From a checkpoint of a small image classifier: trained on photos of arthropod specimens (BIOSCAN-5M).
Rows from block 5, named by matrix and row number. Rows with one number belong to one channel. Each number is 500 + 25 x the weight over its row's rms, rounded and kept within 0 to 999. All counts start at 0. Numbers have three digits each. After the name is the row's rms in percent of the matrix's.
# sq0: squeeze pointwise conv (model.blocks.5.sq.0.weight, 64x256x1x1), inputs 0-127
# e10: expand pointwise conv (model.blocks.5.e1.0.weight, 128x64x1x1, transposed), outputs 0-127
# e30: expand 3x3 conv (model.blocks.5.e3.0.weight, 128x64x3x3, transposed), outputs 0-15, a 3x3 kernel for each
sq0.27 113:501493477484453544501499503493462508502456481477517474472523493527504521466471463491521493476450505541484493476450480492492495515526483479540477485511486511521504488545505511489498496522543525502447511472471520464503524508529479488514504506515495450491521482482502513463495484506451498523479462474487536501538495541560472492502492460512495493547507498457500511538490480507483488492451
sq0.28 089:484529449490470526500472487519502487500524496512464527529499512490534496495531512500519498476505513502500519466511512508510447478461459491533518458486509472434439468525511448519504516506527509501509536499542523515484493498470513529468514498488491499499490468544539517538505523497543511525505497500485522469495458520440482506474485503506497506461513493543546517494473508545492483503500
sq0.29 101:515487501489487498531490473515497475497500495518539512495534498505509503434511453513528519528473485530506508481481494516493515487447473512489468544479511516466513502528478508497516519467519550505497529475516532500502500478478489514499511499505511492528509454525455483567469486517551521492465441518487463510498527523485474470508513501454495477455503526520539482472486490491533546477529
sq0.30 089:507506500515506512504555530504522472514517532516528488473501518494525454504465462537478500524539479480490509509515500527509510487488493487514514481482487479507474458506455520532504506487546526470546501463479504506472542478487486483485463505486450520486530475547486485463474499514511531483486528499498482467484505545472468490497489488481429461484502514486460479502498508490495486531492
sq0.31 084:491507500518573510530471519487568476516485506520472487498502494532488509494515505518525524504490506520496503486504497486516490520514511505503535499477516481490529508483527521540483469549507499487487477494525519505473491512467496501477490517541503476539511501533518491532537507486501520518491504504501472489432492502463490493488524507489509499498491481487482473465452495522483464531501
sq0.32 107:496487537515491470499522536484470528535495530468505484501484418508494499479466518452498551503475514512489528549501481485498511511530490508508541469486469502465490481470470505508464490511483520497490490507492475479491487476488467520464496492514526492506476473500452491485506497505509450490497458463473551492494484521467515486539502442509510499534493502530507522550540512513495494522530
sq0.33 113:505516438475494485517459515543518481479463520489515502495468517488486498487508501502486516510449518478490481539492499540492502513514521530491483494455539502450528523507498523523526509535481447496498529513516468473523511471503479493490468537465485478462514481499523509492495514492470498500477496516495507464487469497493482519493502516488528521472456540464497488488499474473465522529471
sq0.34 101:526521531496418508521513493454495483514536497496508528479552522509527488485519487515517486479488495506478515491483493480486514464486458494476487472459527546482539521494489487455478492478510550516517468503492526528520497504475490487506514514526483495501521501538467524461521505492495473492502501490498503472428515475479564473486490466460454504501462482513503481516476524515466467491529
sq0.35 097:497522446516467472492463491462490482466505512510516525503458509494529505511483504516521486494458493526501551514488490533505485464469494468486490524444473503481493474458510544477524507450529496543450526478464502462491533530553561475437506493482434491482507472497462503542493497478492498456546499501486548483512475500491503479462480483522473464495531494494537489516483483467524482518505
sq0.36 099:513499479520461517500512504511507455487508508470501464513508428507488486523507488503476519524471492511516508483448521514496508511524511471495491459490477500465502490497486500472511451482487528516464499488514512496504480525521511518506471489511482475504501506522528480462486500511506501499470454505482463484485501496485460479470506462483486469482503501505541496514486509471489487504497
sq0.37 090:501502486493432521476448497501472508451467469508494510483524479510538556495528484472496534495527503452487510474452518482488486483546488499494536512494495513491509533489505482536538527489527509509485498512493469474487465539466507519512533490504515495512517469528511495480524507518515518514553480474477469527558547501496507506503493513487517528510463525499558490519533504479475512478463
sq0.38 108:492478524496496534484480527505466511514503510489499507523529519516541491472511508522513483500530471519498544505508514497528495509494474498489516468470507508510503512543463505525527492519493541502537521539465492518498489479443559508525462511511571512489511472526512525517507531483502501500569446518504513542473515484510517523459491466494425463486468467464524491517508488569514489516498
sq0.39 097:486461517513502484494511519525514485528483508493504546540489485485476515509501499532512495516555544505490524465521469485504493498478495489509480503426482553490500505529527511530505520528485517500525496507544500508517544486529497508485471485513504538496530502481463422544534488517511507526583512467511475490472516488463455492531503483495464474440543496475563464486513512487492466516505
sq0.40 109:490478498534514513513552543472501520517548451511538538486474477459482495516509523466496457492516521505519504495506498492476469489481471476509494492521509468497527495531480488498513493480424433541448477481498505509508522472507482504467517499428476528474498464504516503529488500465452462501518533504497501475489481538439486487518484507485501490498551508507501518511511467500507496538498
sq0.41 105:504507497550538499470521531478529508546504517519520544500477504517504510468513531477505482500525528514435522470497478506524519509533496503534495469475492485528469519513509492519497562482458513469470443545505513479515430508506485522540467499517499512516477495481464487501534494524486455480498528495509477547497504564520475487511471522523494519530532483445510492473513595501491473464482
sq0.42 105:472456499481494504480518490488510499492522446533484496438502490451497501504492512541545485478513464486494495466508495477494475471480466438467504495489512473523507478490495557524459506520497464439525470502502459489483476476500511504450492453494476550482531451508507501497493495469487496506541510533565460517520520526512498479521463518514492526527484479478484503530534542519513553513533
sq0.43 080:526510499487491504501491500516494512478495539493507521525505468512529472545509508533507557541500479498518503515486526510507508503558488490501517462498504494479483501464525478455504471493517493528527502475506471513513520527519539505517538487474538478487512540512501517532454498492535531475482499512519494453499522491485469491485505498477451513531530522461512524487487491503458495522511
sq0.44 102:514486495482470507478540504475504482498519520484491488493482483456502467514493508498507450483529522516483451486500490514485448499495455490505529436533482480516512480479473474532505488530458465508449465475487460502505474539522526553478504503490472490465462470488522546500445520501513498494500505459477525488491508533510515484520497514483517527530557510501481504466534537522515518520533
sq0.45 100:471456509453466493491511492467470478512500485499463456443502538460504479485513473486488470467503460496510464477512465490481465476498455452505485540454468499500554478461501517526474498514505543470454476474465500462465505444463508484503509483486477476496523452465482475495469453482404478501503520493503519513483510494502525531497479513511478521513507514506515503522511523520506541497533
sq0.46 095:493523517517541486483471486495498558492491487532565498505482493503495517556483553494490526503541493520475515524496499487487483521493485479465535492524495442486484494488489497534478479524519507493499502487470496509496471479513499474508486511503502478472523485526502515490452501490440532473495536520510504511470517517519506518529489500520501493531491510456477507484497474501471522511473
sq0.47 085:491482496511462533518511494445509517537536495515520513526476477521527529519503534526513522537508518504497546503492482431523486492478448476507515566517527508482506501531513545496519479515524488495496462488503545511459529495497567507493509504536503514514519483531487538523528499523510509519489511497500486509427485533458481464478528477508482442491506489523496497490469487482531493503492
sq0.48 110:436464485452563500497504458476494479444480466479487455478490500495482488488508485534529482468506472520501474452490467455493479463501454436442556522480480497529521521510499493501486489499515509504536466496453542468451463448467519443493465496498455503465459505481515506529477473507476480516494502510503526492501487497494534534486472524536495498510534480521498523517525552510510504507486
sq0.49 101:479527540495547527513470482501503477491491528498456461475507494497472470463480554496520554518518520503524498505477513503473524473495525530533477516494481480529526513497505492515509553449469531520552510489501475490457475512475488506512500528547489547494531518454548487502499452499456485520547515512454518543515493511528555462488485504482521512532493502504535498463478482509481554499511
sq0.50 107:477428503477521506482483497514511500519491485502494515498469552502531491456492478535473516469513506503481488471528461514489466463516495446518481508483480484553523485517480485487492490501482488481552505451473548491504512457450522491483503453469478545481519472477527481518518466445527484475487529512536513517518493534522491486498517529521478522517477496526543493514521486495520531466556
sq0.51 115:477506496473508510431491461510518475479463484508421490497496528511499521512510509523553471463498484437481468436507477488512464463469448494537504442511517501504493515488495476503516522495497507487482489488505494500483482456447484472497522491489522460455485473444516501481476521495474506484507505501495511462527471493540527512509488510477508511530529495518482501485497475536476505522481
sq0.52 095:501486517469482523501478498479517526479465494496534506506491504525490533468517498520507519480476488495496530477510511504492484469467464484482498534461543502464536487476481515530494523510539558492478507489503483498508488492485558514530499500526500522515547508506498549552528513514496509509549510524495447522492480511499501493511489481512483481473525496505506497486470472452528487471516
sq0.53 102:461423427464507523450489469490506483501497456522531456468510466492524545484512497497470493465511464464449461510483489491503434432450467497493468484515524492505467473487510519507502512482487481525519530507511516481454512522509472503475465526498510496488510490510526486479469479499451525468523486489511503460535497474468499498480483501476489511487489480489526496502467514469552483502495
sq0.54 091:512493518488482525503551471538477482474480492512535466499502500523484498500482466525516510482466459502503471506478509517504527510552494507463506502503506506438504501510441551501485489485463538502520509504505481513503508511499482462501502503511471492491445474487503486510497504521466479506506502483495474522460480470541497490489496499470545483500498515545510481520480505492493531464488
sq0.55 080:525523532503482496518512501531471477499543485511492488509454493521521517482491500478469504482494531462525510459531534502508516512518503485524496523519490522498529507488462509551471515519517482555521477493497495486514515520545446514513490520458496535520474513470536474522537507529499486501467493497523448541461472492485514494467493509438471507494474508472511492484470464491517499492490
sq0.56 108:490519507509542477482512516490508531494500551478520487562464516486518475497475463485529506519527458523512508488489470466453504497520489485521509517499536504485532506488452488518496478526504494446467494495531482475505521527540473494496528479466468506517481495476490483510515464506530492506519475483490498505482511486457523474459477453496476458509468486518508601519499534511505505508518
sq0.57 087:518506506515526524514505539552499518523462547482576514522463506516503489479515521499500505469539494447502462476511498504528490508474502504525451510479478495467472492519524509527487489510521497461526522482527488521494539486496504484471518492508536499522496480494548475468518506496566526551477473512489506498475454507487528536472500504535508531504545511470511498491496563505479519490479
sq0.58 099:483509483467489472478476493497507496499519518521507503520497510483507489458481483565448471458533495472479543530445485513479490521531546508469466501484487483491484503538471486515534455492524513476490484496485530499536507514499490496519503509492527490464528486502503564507493448448515516468526522497496501499521469490518517508523498442486533440491514523530515517542537475529494513474528
sq0.59 078:496496504511526529506453481507536489457501451523482502526505481510526494520509516479509492490456479492502495503518507474525501499471478479512505475497512493451490517503556439435517484497484483471512468521534536517498474481465489496512481519507506511507468478508484516512505537502477508515469517491520485480458507504479461524467500509487494486501459491524465520460437490523514454476479
sq0.60 104:479486500527518525515564504516517500535465472430531481458450520512487530517529516505483483494535489508514532511524502516524499488457519494492486532481512488472532540485516542518549486532461488476494516508505462515516485496486499497508495506521538502499512526467526534467487526495484510530539488524533514527520489493494425542503523492487547531531490522459524526481501461526519496495480
e10.27 089:489514512528545530471505481498456480515500428526501488488508525504461507442549534518499446533516484509523512483489496495519473517505500475477492503520522520512488470467520493519505510512502531533518465455501455509521520513523506505565486492505506500483440498524429537476496486512496474526494465508491491476507513491511500532504441491539512493511495469475439511484505500517489469519494
e10.28 107:519522505486454530445486501501483530496483473462478518495528465515471473484507450516472467539475479479541497475447512513455526528523483494510499498527513481493452511474459501532520509502485485491495490486472507484523490440505474489507481533481541512489486547481499489494518492502545536511476483496475496497517513478468478498540508471446521499438523522514512462479529492498506458475473
e10.29 094:465522491466493505483498530501491476517519474512510479486483518500524523527502494479496475517484478497512482510517487480464528525547509493498491483450502491509480487514536499478540526492462503555462512538456515522514479526494456452526508502464478475484475510513512472447505486459471483512485499495441539501543507524506519502514500473546511503579505514475513533519548547476492527530492
e10.30 093:473495501502507537498457539498545482500490509505452539480493531521478517529483531505494514505499474498469524514492443476493502491529508467484486524528543509547540506477511473454461485467498504528437477558458459488517470535497492534508528501530496509526481418481465502497519457510480486497496490484497476500511520508521491509501541503469541488465527514492518505480506492504472501497483
e10.31 098:485502464507496506469469496515464513545534458455462474525469481491475520501477537520500516481553490496499497490500500487482492495514467531494516508480485448457512505534499514512467518478501516542430527459515453474508519489474483463492501509513455504517503509499504467509460521526523488490497513516445527495544488488482507549521541518484516524527483515485538545474490513503501530481455
e10.32 100:498467516521545488472487449542508475499527452483504523456488529442549500514519494500500498522522502522512490500465479507475483529501496469485497475504494519505463520494502502512518461494534513511494483507485456512478499495519489500506465507496502502511535447513564496480509487537522452500503449511526455466507503513519511510485481476473457473543516431514454501497552475502482491468498
e10.33 106:507484516508502465470519521497496459474479477466444502506497466497500482465516535458529448527476508481522479513512484462462535467511489505522490527532523489489512471475479500501512448491489502495535530500481542466522497495514494482497475480470529517525495504504477467479490453483506526439469483451505449495488509501484458454507472501480470486488443493480511464514523476520480508506550
e10.34 103:484490458477514487443484520495541497512500452487510508544474479552516484511435523522491491458479524505530516484497504513494536429503470528504483506474472483498486501514502509504474539544501507477476454505464512490504514517507511510472513498496494488475459515469490525536464513497473490527549530530479494513520487481450497528505498537487488545505522494506501497512522511489546514426481
e10.35 089:507465529478506462491505499515529506537495487486512449526485470490473501441505505480482512451533483508510479476444456527479502457477527504504471475542466481524490482511528495550510520524480493511537510521444550537471507489485502516508506490534485508537471480473526519517507496530453496467473474523497475492527491486503471512528506540532510532483471495517484480461537542495471487490500
e10.36 097:475537529513467459487471527463478511539510508514501507497509439482528461489489501504516518486538509517474504479467487502502508499504532500499499499500489519484519492474520460496461484488466487538498465524473519506475440520446464527449480474512516509471474504520497488497536506511518497487480479477505463494521506519500477526465496470481520480502492471511408487552506480547480485554500
e10.37 100:460490519498467480471481520492479450497495498483501467494460492495467522511543487490509503494468526508545509469501512516530481539534548496503497482564455500520519495488538487463522482474539515516523479494506461474499499474513497500483452472468522555460495513468462517536514487497473539516464484483528471492475517483507551477505484470513483516505521441470498514502460479501461496500497
e10.38 117:497519469466510450521514550499517465533480511512476518492492500512524532537494489505478498465537471468462478459449478530549511503470521477486533480497487500493482511489510516490517462512529516502494475514540494531493494459490490546528500521496429458484478537499498512477483457494498516539521511530527436497475470524451503464485482493504538499509479475508518493505529503536475508516500
e10.39 090:451518495470487508495512509520500515479529528521486465495463476496527494488478546508501502554523489500509507505451479548494483473532521475508466523540493510505511500525510476528524485529543520507498494552497506491514497513546480529519502495527454510451516491490535571492504485490519499536501513490486511501483532505459444475466496520543544521517504493551505504497564492458503474498503
e10.40 087:530428525470495538507487485503495536469515535473485557487514488486472526481513487452500466514519499479507477500490494459479495510469486500505500546500483495478505512539458506491468535517464488559508493484479520478534457491481560500493478510470492499458473520508485503481482509513505516519520494545491468497550508547531498485501485488516460503484496471564452482494488526478520480482503
e10.41 115:480541490517492466501523501517510503494439504530475485496445518492588474492511486478467528485492504510476554536507481525542513487526501508469531484434488494514498486503498483471464502508503482463496444485511519503515508507506497492478537518498463508516501475498526505566524456507486544519502434482509495508506488488544466488518455500492482504494491472482526493528502498482472515513522
e10.42 099:503503503472503497465480511508536501446528520482494532502544506465513462480536492441489474492469490522541487481482524529516478503472499502515519516535478562531518449462449476480521507501536530499534489532502485507486534489490487467466492542491497509524526524476517488496507468546500459507507500486479529482482507493481501498469495433489481499498491487476465526490517525489512437542510
e10.43 090:499491481510534530479527554494454446465433476490473489546470476531471517522495470493547503460471523472480428495458515515495440475499497480512464479498466520521509465507489493498534469527493486476459506496510506469507479472486508512506537526510514505517517513470500482517492483472490496477540517509482509527504480503464491513517527514524498500516469525519522514509457538513502490521539
e10.44 102:479495487494514476541501504504493497476497514488521512478497524518454440505492458489480485480457475514486472478517488512495493515509493495484470529461552534545511453532496495529524519523492440521517472541464523459506510483501454523473514494487558504534514504484485477513538551485521557504520472490540512515490509512506459495523519519530458499464487480482502466507486505479538499457506
e10.45 107:473514514466495474503519536514499492472517487481554532466491523488536503522500454493532490534523549489528478488511490541487468492495518476529479472501517503520495487530471468501527504489498524490528498520510512516562506470536494494527482525531536533529524496509556512466508515485546488449543501515485503504509526506504510460520504456470438467494483453473489545479471502472510475500508
e10.46 106:511458511514476509505528478474508509449525476491461505519499511492483478491452474475517459496484522521477535527512484521519518473487474499471493507549459479483533468532449504495467527525474480504491479502431484476481496521433497492472521521505510462531519516514501494490496477496486515481560474484510532545513510530517528531526528484522536502517531527501518441507473479515518515479496
e10.47 091:527475478512513508511484482489511491491488461460489453508457479539452495503470509523487512515467456502546519476499517504487456506553508502462534471509536513483434488522513521527488491481512528486457551498511455522508514499486479513508520484544492492513499487484497512502500484490525469509459509486476468540532503486490535521510509545491496547504518512514533524457503462437503540480511
e10.48 109:469453472522505454506504462499506496477506491519502524480491536500529544475553458510502492502456514437519514510472495526509520508518492490501501541565527483482495476539483512483516472523538519510493506476515484501517501512541517538480505495500498507450474490491480493473500495478528487512443421440513485483482532503497463463478501533528492494499496476463479547519512493499494484501508
e10.49 103:520469534489457530503519448483450477482487475506484479506528491516483534470509555513498517480533459514463508496489523519492539546523509498504499438477455522519520510449510518489521485547478481527480491508506519509529481506487469521467477519505487541504534460499455522508492484525504449501532498462445514475486502489511509486500553507526545525506506494528521529505511498490481495522469
e10.50 104:524481501509509518515480483518511505498514527499537480501514520493497483512485503469498440489480504528512517509491520502503520544507508517479504540524485452476497406489526489568487544508496523457491474528452499517482538503540526507500496494506498481498514507489505460512530507477499490554500508518500461489513498470512500507493482539496538531534484450464474548507496575487518507503540
e10.51 116:509485495534491476466507458489526517484496493491531461522477527549532464513485536516489500540499515507485477497483533457516480504479513506511485504494462484466521509479482456475479510526538493504504535522498478474466495502492505506508522517464465467537551510547531442486511524476473527472492559500490479477462498466485505495473536540522525473493436508553502501490498512468511512473499
e10.52 095:498456468510498506505494516484478536531496486517510523498517535519490501480539530536509495503471501449510532445497486465478502498512541491435533529518496496471493504531500485496487524468549545482490499506502463506525531543534461507459476534534473522503515543498487517528501482511509497502476529513522514544455456473542466526501505523480520531486525515467510506480500489537518507454475
e10.53 107:526510482527478561490518539498555439483463504466539465508518489530496542505514476504502497544534509515502485545483517497482471496474493500507495509509496538506508467499539496467438493467544488505469514526471496475492493503472493512499497487454464460529514522512539518516486464497508513504509492511496464485464455494441474467495491510460512473469494491492514455494481507524516459505484
e10.54 112:543524496537528505471548443464497507499494493535517505485507475496509520498529520493515523455484506505497492458487509502527496509488513471506520498490512513492475501495546505506513474546536504497495504443507522540492516487463485544502527480513442488458499512503446539521440473517518481506535512509509432516477501517469515461481490516466514509441551529515468512502518500478506518493492
e10.55 102:510478483535531477466512493467456515526464497525484516490478496517507477502526516484503511535520449459490542515450517467529520523531493471508528461535491505499479481429530524481527465468503560518512485450504490521472499473497458511520475489506481510481494491496482522537504492516534505530489488470507519531512414497501511471481470497506496491536497490506528469500523502474477519528492
e10.56 090:478541510498465561492527520508511480526465531494478526494505482471461516513471488497511515491497458519541486523492445499514499493476503490515457491465495503514498451445474470485532475484494496526531533469480507513529467501481501503502509518500493551490485489475537498539487497476538525494526510475494512491535540507469489527499521506494499519506450561516510478489494580457495494479464
e10.57 099:541490487497506467496470526534534518483538457524466472504476544495518450507533532453520530465475503516537526508467510514489463487510490521498495504486498509470486535493529488487513476515487504484440488542507507522481498499402508482456498552486443514508499523481484492512531480511508465492470500494493503519520467489491487526454506504466511485532487502499456483503488535491478511479507
e10.58 097:438537525489498511470514463513533471507474550499520496508495501496507488505477481512518492533489525492527502517492536491458505488466503509493465545479512499504452498456480479452545494492508501500494484467504477467501452490505533473487491513476519494530472480529478463524544546500481523509466470492495504443455520508475475454498489480484521521472478512485528522521514456492467517558530
e10.59 107:523482494522492484510517484504492497523515478462475521516472483496559481508482524519501501488516508479474452501462472496496441472478521484436505530473478466501498506515532523517526493510528513491482497453514463501497526514499478543529489506492466437530523485525492553533491458464479478538486544494470491473480495481492492498490484511461466510466470525562494499507543488469521534502500
e10.60 093:527511487560483506505478521485476493584515503494494507519531532518479463474502482469505451518522578526504497536509501486476505488494450516488507459465525557473542513499496479529461522467473491514492517498521507478499503484495471486553460495514466480510535528495474498503453504469494517493518496520467523496510467461529473510486516502475520508489448482516506527480507482509497480509508
e30.27 100:501474501427479460544509508526499516511512489503489519504525486472499533458484510493510467536510518490481497466498499490500492507509472512556502491512500455544534493501490473479515503475482499454528486499521492480552471532501489494498489501472505507574475483509500465475481502545456461522493512507491496484505520542506519522473517479503477499513570519511506506491486514514508517473527507533480476501469520528502458477481507537507498
e30.28 098:515482507515501552527482499487478519497486549509522534500487512474499478498493499552490519514497515490525489522507483499480493538518494521443507517501518532490535530494490517477449495517501537507486568427476453487484510467535502524522514482538475508532493481484510503519503471495485501491525494482517527499485490498450517519511491462522493520515471481460507512513496563500500475488503442515502539510474437529491515554491469549515502
e30.29 101:523470518482502504508497481516502506502481488502491523467546471470491493475450452502511505531494520486496513482502523502538514493473480512499514505503525506482520494465491505507471512494483467489548518521555520481482476492524534496501502523481506524491480467503531488489483428475520494506523479514479516531530478479491502476516498494518524487536495456525499494537506452531504503491487507501496459515470504487487506494494477491506488
e30.30 099:500501489524492551475526487485490477510496476499490474499512524496505495470479478477470480495513545516538507472498487472441495473516505481489538477502517482527509494507445511522508519546480488553484485541499495493483443462477501538479473457443530486456500496490480544496493514500537523506560503513456501499469529501535483499468511473529495504493468490498499486489502542477523485483514433520471447525486508551465532509476462480519510
e30.31 092:505527525520488524483539479504467510498460476458539468540492476488532524474534500537456509479455489485527475514492524486570446505465496530499487499473468502510514490496547490488462494516597461449470473524545498462486515517478508528482457510457503513459480483477509544441488507525512509516513503491508521481445499498473518508517479527453533461481479511497528472513509509487470529502532467514497521520550473541489477473505463505518539
e30.32 093:474469481492497495434528520477501517534514490453527524491554495478503561464513506475509533493491500487526461460511491434478499505489482500542479491529533473468504482496470524482557478459454469511438474551519497497489484553492475478494497500461489474492519520529504497533530504469504516492527464516493544517492493512515548505498483484479487516416543432472460518498508509503503475470497530517512507515541543463508526484503489503495499
e30.33 107:499452496462522472520474476469495481529494482465457467521520489489518530469499491448489503462464471493502490507510511504481493501514486517532507498505515474498516480530488486500496473499491520496517527473517503525503488500505506464503477503531481521475521496493530522522520512535490470518532441524503500452449459499499525463446537454497496504515491475491465485497462489487497524558466469488494460473455480497514484498534523537476488
e30.34 103:532459479492475468486455529522505520463479465506545514481515490500495498477480500500523506487501506470497536474505513514477503508488572465501479501508489517524539481548517475496486483496523486512461523492438509539548506481456482522476509507543488526592501532479514530449503547498524576515480515474506493489493494528448511492532473456442534509502487513479500506544521519509488594511504531513521518513511487501508484503496468513464470
e30.35 101:516509491520485498478489488506493462518526507513471524452493517475502514534514469485533534489498496539514525521481516466497469508504497495505479490486482481504460519459527530464452501511514499513460436477517489468471518527504514465481515471489533461491497508480510513524508492472491521490467505559514531524545462507474485494534494488533493490518502510488484537531575499516505496503511463486505512556471509547498498529481466502506459
e30.36 097:529464526476513499505504513487516548468535515451534493536510533455473514472467486523524449513459492516463445485467514481483481482495526489472485495480508512475515474463502495476479516495479511539520514485462519496473471487453504484559490493437495532466442452485512461491547530504466534523503502472453486481489480480516515497498514447469517493487497488509509496484527449483497468498454513484514500500512441542543528544511495505480484
e30.37 094:530487483482506515509507494532476547459512532483495499504468482469536517489463554513487525525506466504494508518528543503480470482478508489466534523457534508479454488461500503523473459509496505510517516534499485485489535467527535518501487504501499451475488521495504481458518484468501472492511532523490516485496518510509508504489490514501520515529468505480506543460509500487559479475521491477516467525470492542475506519503535510488509
e30.38 097:467494509476494503493480462495480427529525463511541499469443516522467521484541505497515515513493497482564543515527489512479491488529526494501499493523576478490491478475438507517498471503506476455528512513497540463524549538496472489493504491518488514479508513507526489534461569506527507557525497520522484468483461481504496520530449506495519480530526503454468540493471455520479490477540480473538505499466470469500513447465560527516510
e30.39 096:495533523496480506509509488499482529504498516494531535517488495544522515521465530512473480508500535484485513490485499510506542496515534492465495539451464537521463505523550507482483506489479471482492538505514498490523537525530535523486468469519496454500528523511487527530466513533482460488480503531521511475499515516471500512494481518479527454481458530480471487520494469503543477543470444502500483481452507467471526494512497510514519
e30.40 100:526514482479476499516537513501514529530471521513536478555506502476504522460494534521455482465492493517503468538476525492485554485494562473514476493500504494493539539546467522502523559541472532488484550473500510482530464512521541490521513513505501472470491520500523493468495500511459507513495496508526511484485481509496510513497525505464495441520486505490471452546528519472458480507495523502524498472563526461497497512518494505495458
e30.41 103:520492492510479506516468471469504509466502468492500490528459508540497521483514524513483515526521501509551480516470506494512510507430511520485494494520491512535519505492526494542472478463488489530471499527527459487502478528524494517524515515493493494474506510540550504525525531530485507473511481497521527488508464502457520521516506483461513477514498524510552430521514525535522497497482537497552514521514489522459454550451521549518476
e30.42 101:461506522523530488516461498531474494504536503501497480511457496512465516529512545516480451512478489511524462499471478499527491541504506478470453464512453541514480489511551500507468474482476449488458465517472483507487452468488490497479511478490475469458471495499526522526534496488523502451531475495516472514454468518496510493513519522509489513511527505484459488496460483522505464491525520519527523478456536473463531488446521469487489
e30.43 098:535489524515466534485474499533558487481481470479520516492489533514478497502489462498497450457482498461520451496508518490534500535526485496452541471489506499492515497523504494545522531542549455453525518541514426489494490459520492556502542480494457503525519475497494462499494500549476545532496488471498497422466455460524468447496502542518545553544515487456527499515533537513537527451496513453509502471490549497495506523502501443498530
e30.44 098:537477471505523479469520481505514513504480532506511439498469511506513528505517503509478536483506533520496550513474500504471481500500502494508500475484511444498495487496513482486533526493477482493511521493515516495495488593530489553479530520489525543522457499481483472512573510497518457471490524492522520495477503523501481491505510540529522543538502503496507477525496542520480487513492510500498478459507495485454481518537515478496486
e30.45 101:505487517477491510478518528490488525447526521510492535441464538489495536497482544464502487490510459517514519501509451513497494510494511527475463494478506484528464498437524520492537504529497509476495473493487516534503493523471533468438479504519488540486495479425484510497496540546450469442516529496529482540487532520511499569477533508486514500551484522473499505495522533523494516518430487538489500466490525496443458491490502532497504
e30.46 100:492513488541469472517527477536521535501505468554530487519486512552492522503492518526499483499515515481505506508508465545543506495519506525484473536517513525468496561542473535490512503512492510510521480514491478496505478496463535516487536518480477521503517524510494512515507511523516516510513525457509486526511503506554469510529499533512474522503472485497496524468479508501509503503472519493473484538512467531463509482498475507505510
e30.47 101:462494515464545525499522562491465468515500505485526454477493495496490516509478528447498464512492509548452519548530516491488510470520561522475485493493527488492507490543530514487547497511520484484510575500463501516515504491503542499512498534479510493470488529463545492504517499527474487508524496513535498509504494503535543511476541521512530536500497521505561552520509526507492483454505502493520519504555481468499535509491494546496486
e30.48 102:507503504492555544496523451536510487495518496472508506484482492509478488503510494462502518527517503511540509477473475500432469500499497490503465515431489459503510485485474513498479462473493501496481483528472484519500506518530489481452448499504467466474500481508506560540517504538487498516504461515469507513509481483546506507484507525514500538486546512502492472520528493529495471508508525511540519549453472501515492467455509480478500
e30.49 100:523460470475517490490495493446498523473492477526527441530505561521509492457518507497482475461468523499523540481512479487512539469523500552494505505498510464514480510469561501464517476493535538494492498500509485508518511524471497511542502485536558518536460510466498475536580497526538474485506468477486505561477533495529467508476457517485464492511490508501486466458496476463482443481544482504502488449495539504445434527524491513477512
e30.50 102:501515490483551431518451423510470514480517539507490489544464533538493537474515482454537487500517466526537543506504510560478558487508496501509498475533533474476480501517464496476471490491498511522524530524494528472496468480495455523533516485505469493481445480493549515473510518497471486499516509471504480491509482453505488434531510485481431519497535516480445469539487491558464478504507477479485474484529470531460509536516433526495468
e30.51 103:463532510517537457519476490457478522490505525501479468518525477487520497489433492533511505456501515508491481507531516539478471494461515486514490508458509525539488511485527470477497461527512466474467489523493484513491481489529518511490507483495552476514526459428540535539497514489498494554495485503504553479485466465496484543524519500467526480513478503477488486489512499514494510531523505489468496539500490506484486506499517514514499
e30.52 100:503533512509482506511488492499475484554505555521467504525517488497460509467488492512536509484485481533506530507500470530493470464507479527540506516523554534502537527474465529487491516518478512512503478500550532554478505472518493530540469520538475487525541544506496521482477503521512492481547481508513525507500499483557532537495482485529462471541508534477466497532465518528525470462489522461530530509538509506491476537519490521506566
e30.53 101:517465499475494491511502501495480502540497478448467510492505561487464486528483506507539521544492515507472498525513494573473448519486473468519489466516506487508535494503544473499463504523499480526501519518495485490515512460515535517526500510510479538522530515472515498499479490516492535502455496527496510502500508481480510518502484519538521531490500500501523507511470512475535507531532511493546509532482471502523517500467517466488487
e30.54 106:505476503520542453539478506490519480530496465489502532506526501458513514529485468487455505489481508500525511519516488507507453498487469483467485487540506479502438476522447484485505455507502543535518462519528516516497522470482513506521513501500477527486510496494474524514487560500498521514501454480501501500495489490517511512515554502510496497465479511494476560476475489509533466493489502454488498466480481568513477500513503532473535
e30.55 098:530499517475552466474481494516470524493510468472479548499535508470543563510502494494442503504498506506521528513511533503493474545521484490470495530446514493489504509466481493521492547491510534462476496556514459476541450484509501450529520534532511489525488486513493542505533493473512503496513549524486524552496511507477515521511514506450485521490478438480482493489527458490481542492500473507499501495474520509525508498464507475488479
e30.56 102:533498459472482482464523531471467480517504474468489513445515492523495509517516488486499517508509479511471572504508504523521525519499512489529518489539513513502510501501493493545433476520467489494505482488492473536473501466532508504549456486473492559458502520519477507513514513457556495451490477477519500515456524510490478503531522523546531509531506459514506495518491499496562503521496558533508488486474513553499489508464512513461521
e30.57 099:531475499496502509511541466478498512500481496463506546491452537519468525504483555528446503520479508449485485495480474531483524485475506493480457525504475495481512519554463472530504516502460515531501508509477484498509485503489476485486491546520459520489503436525517494489489545475512529489535503503505534485492491510501509508510505469454533465493526492493562535492483469500494466522516501505510484522465481535525498528493489505507469
e30.58 100:467438474485522497481525485503503486522522564483489481563473496540530482475482477483465535534496537529501484539483490473483511468545513524486499522468516528518521505522492556531503499478495488474461521531501493484508482499474462511501494485491511487495474518499506507532515498508501521455539466486438552454469496497500472437463470489482500486478539500546518498509518463490475508529529496504473502491494506528498467526467521480571501
e30.59 093:482479496509498558529521511508467519470483473530451492446503482517553503524524494521502512482509492469472505491530470502537538503530491502515481467502491532495485521495496521493480530514501469531520517467505496495500477495495535452462514534480474491510508504553488455504535470512519513546515442531516500480482499511487497505483505495469505535473484526483464486482488521502492491485473464555477525521487504503535535444520565522477523
e30.60 099:535517488478466491503497539499492510522482519480549482459508484479521501484478493515472483476441460478462534463497487526493501502482477466502516516459502505510489525464468502473508479487502500475486514484503467494502507531458526498523486531522527497516467496441508485482486513494496510537481492480568529528481496524497479508497459451454518465464528468478498495489516492458508544507484538514508489480504517503463439519489521496514523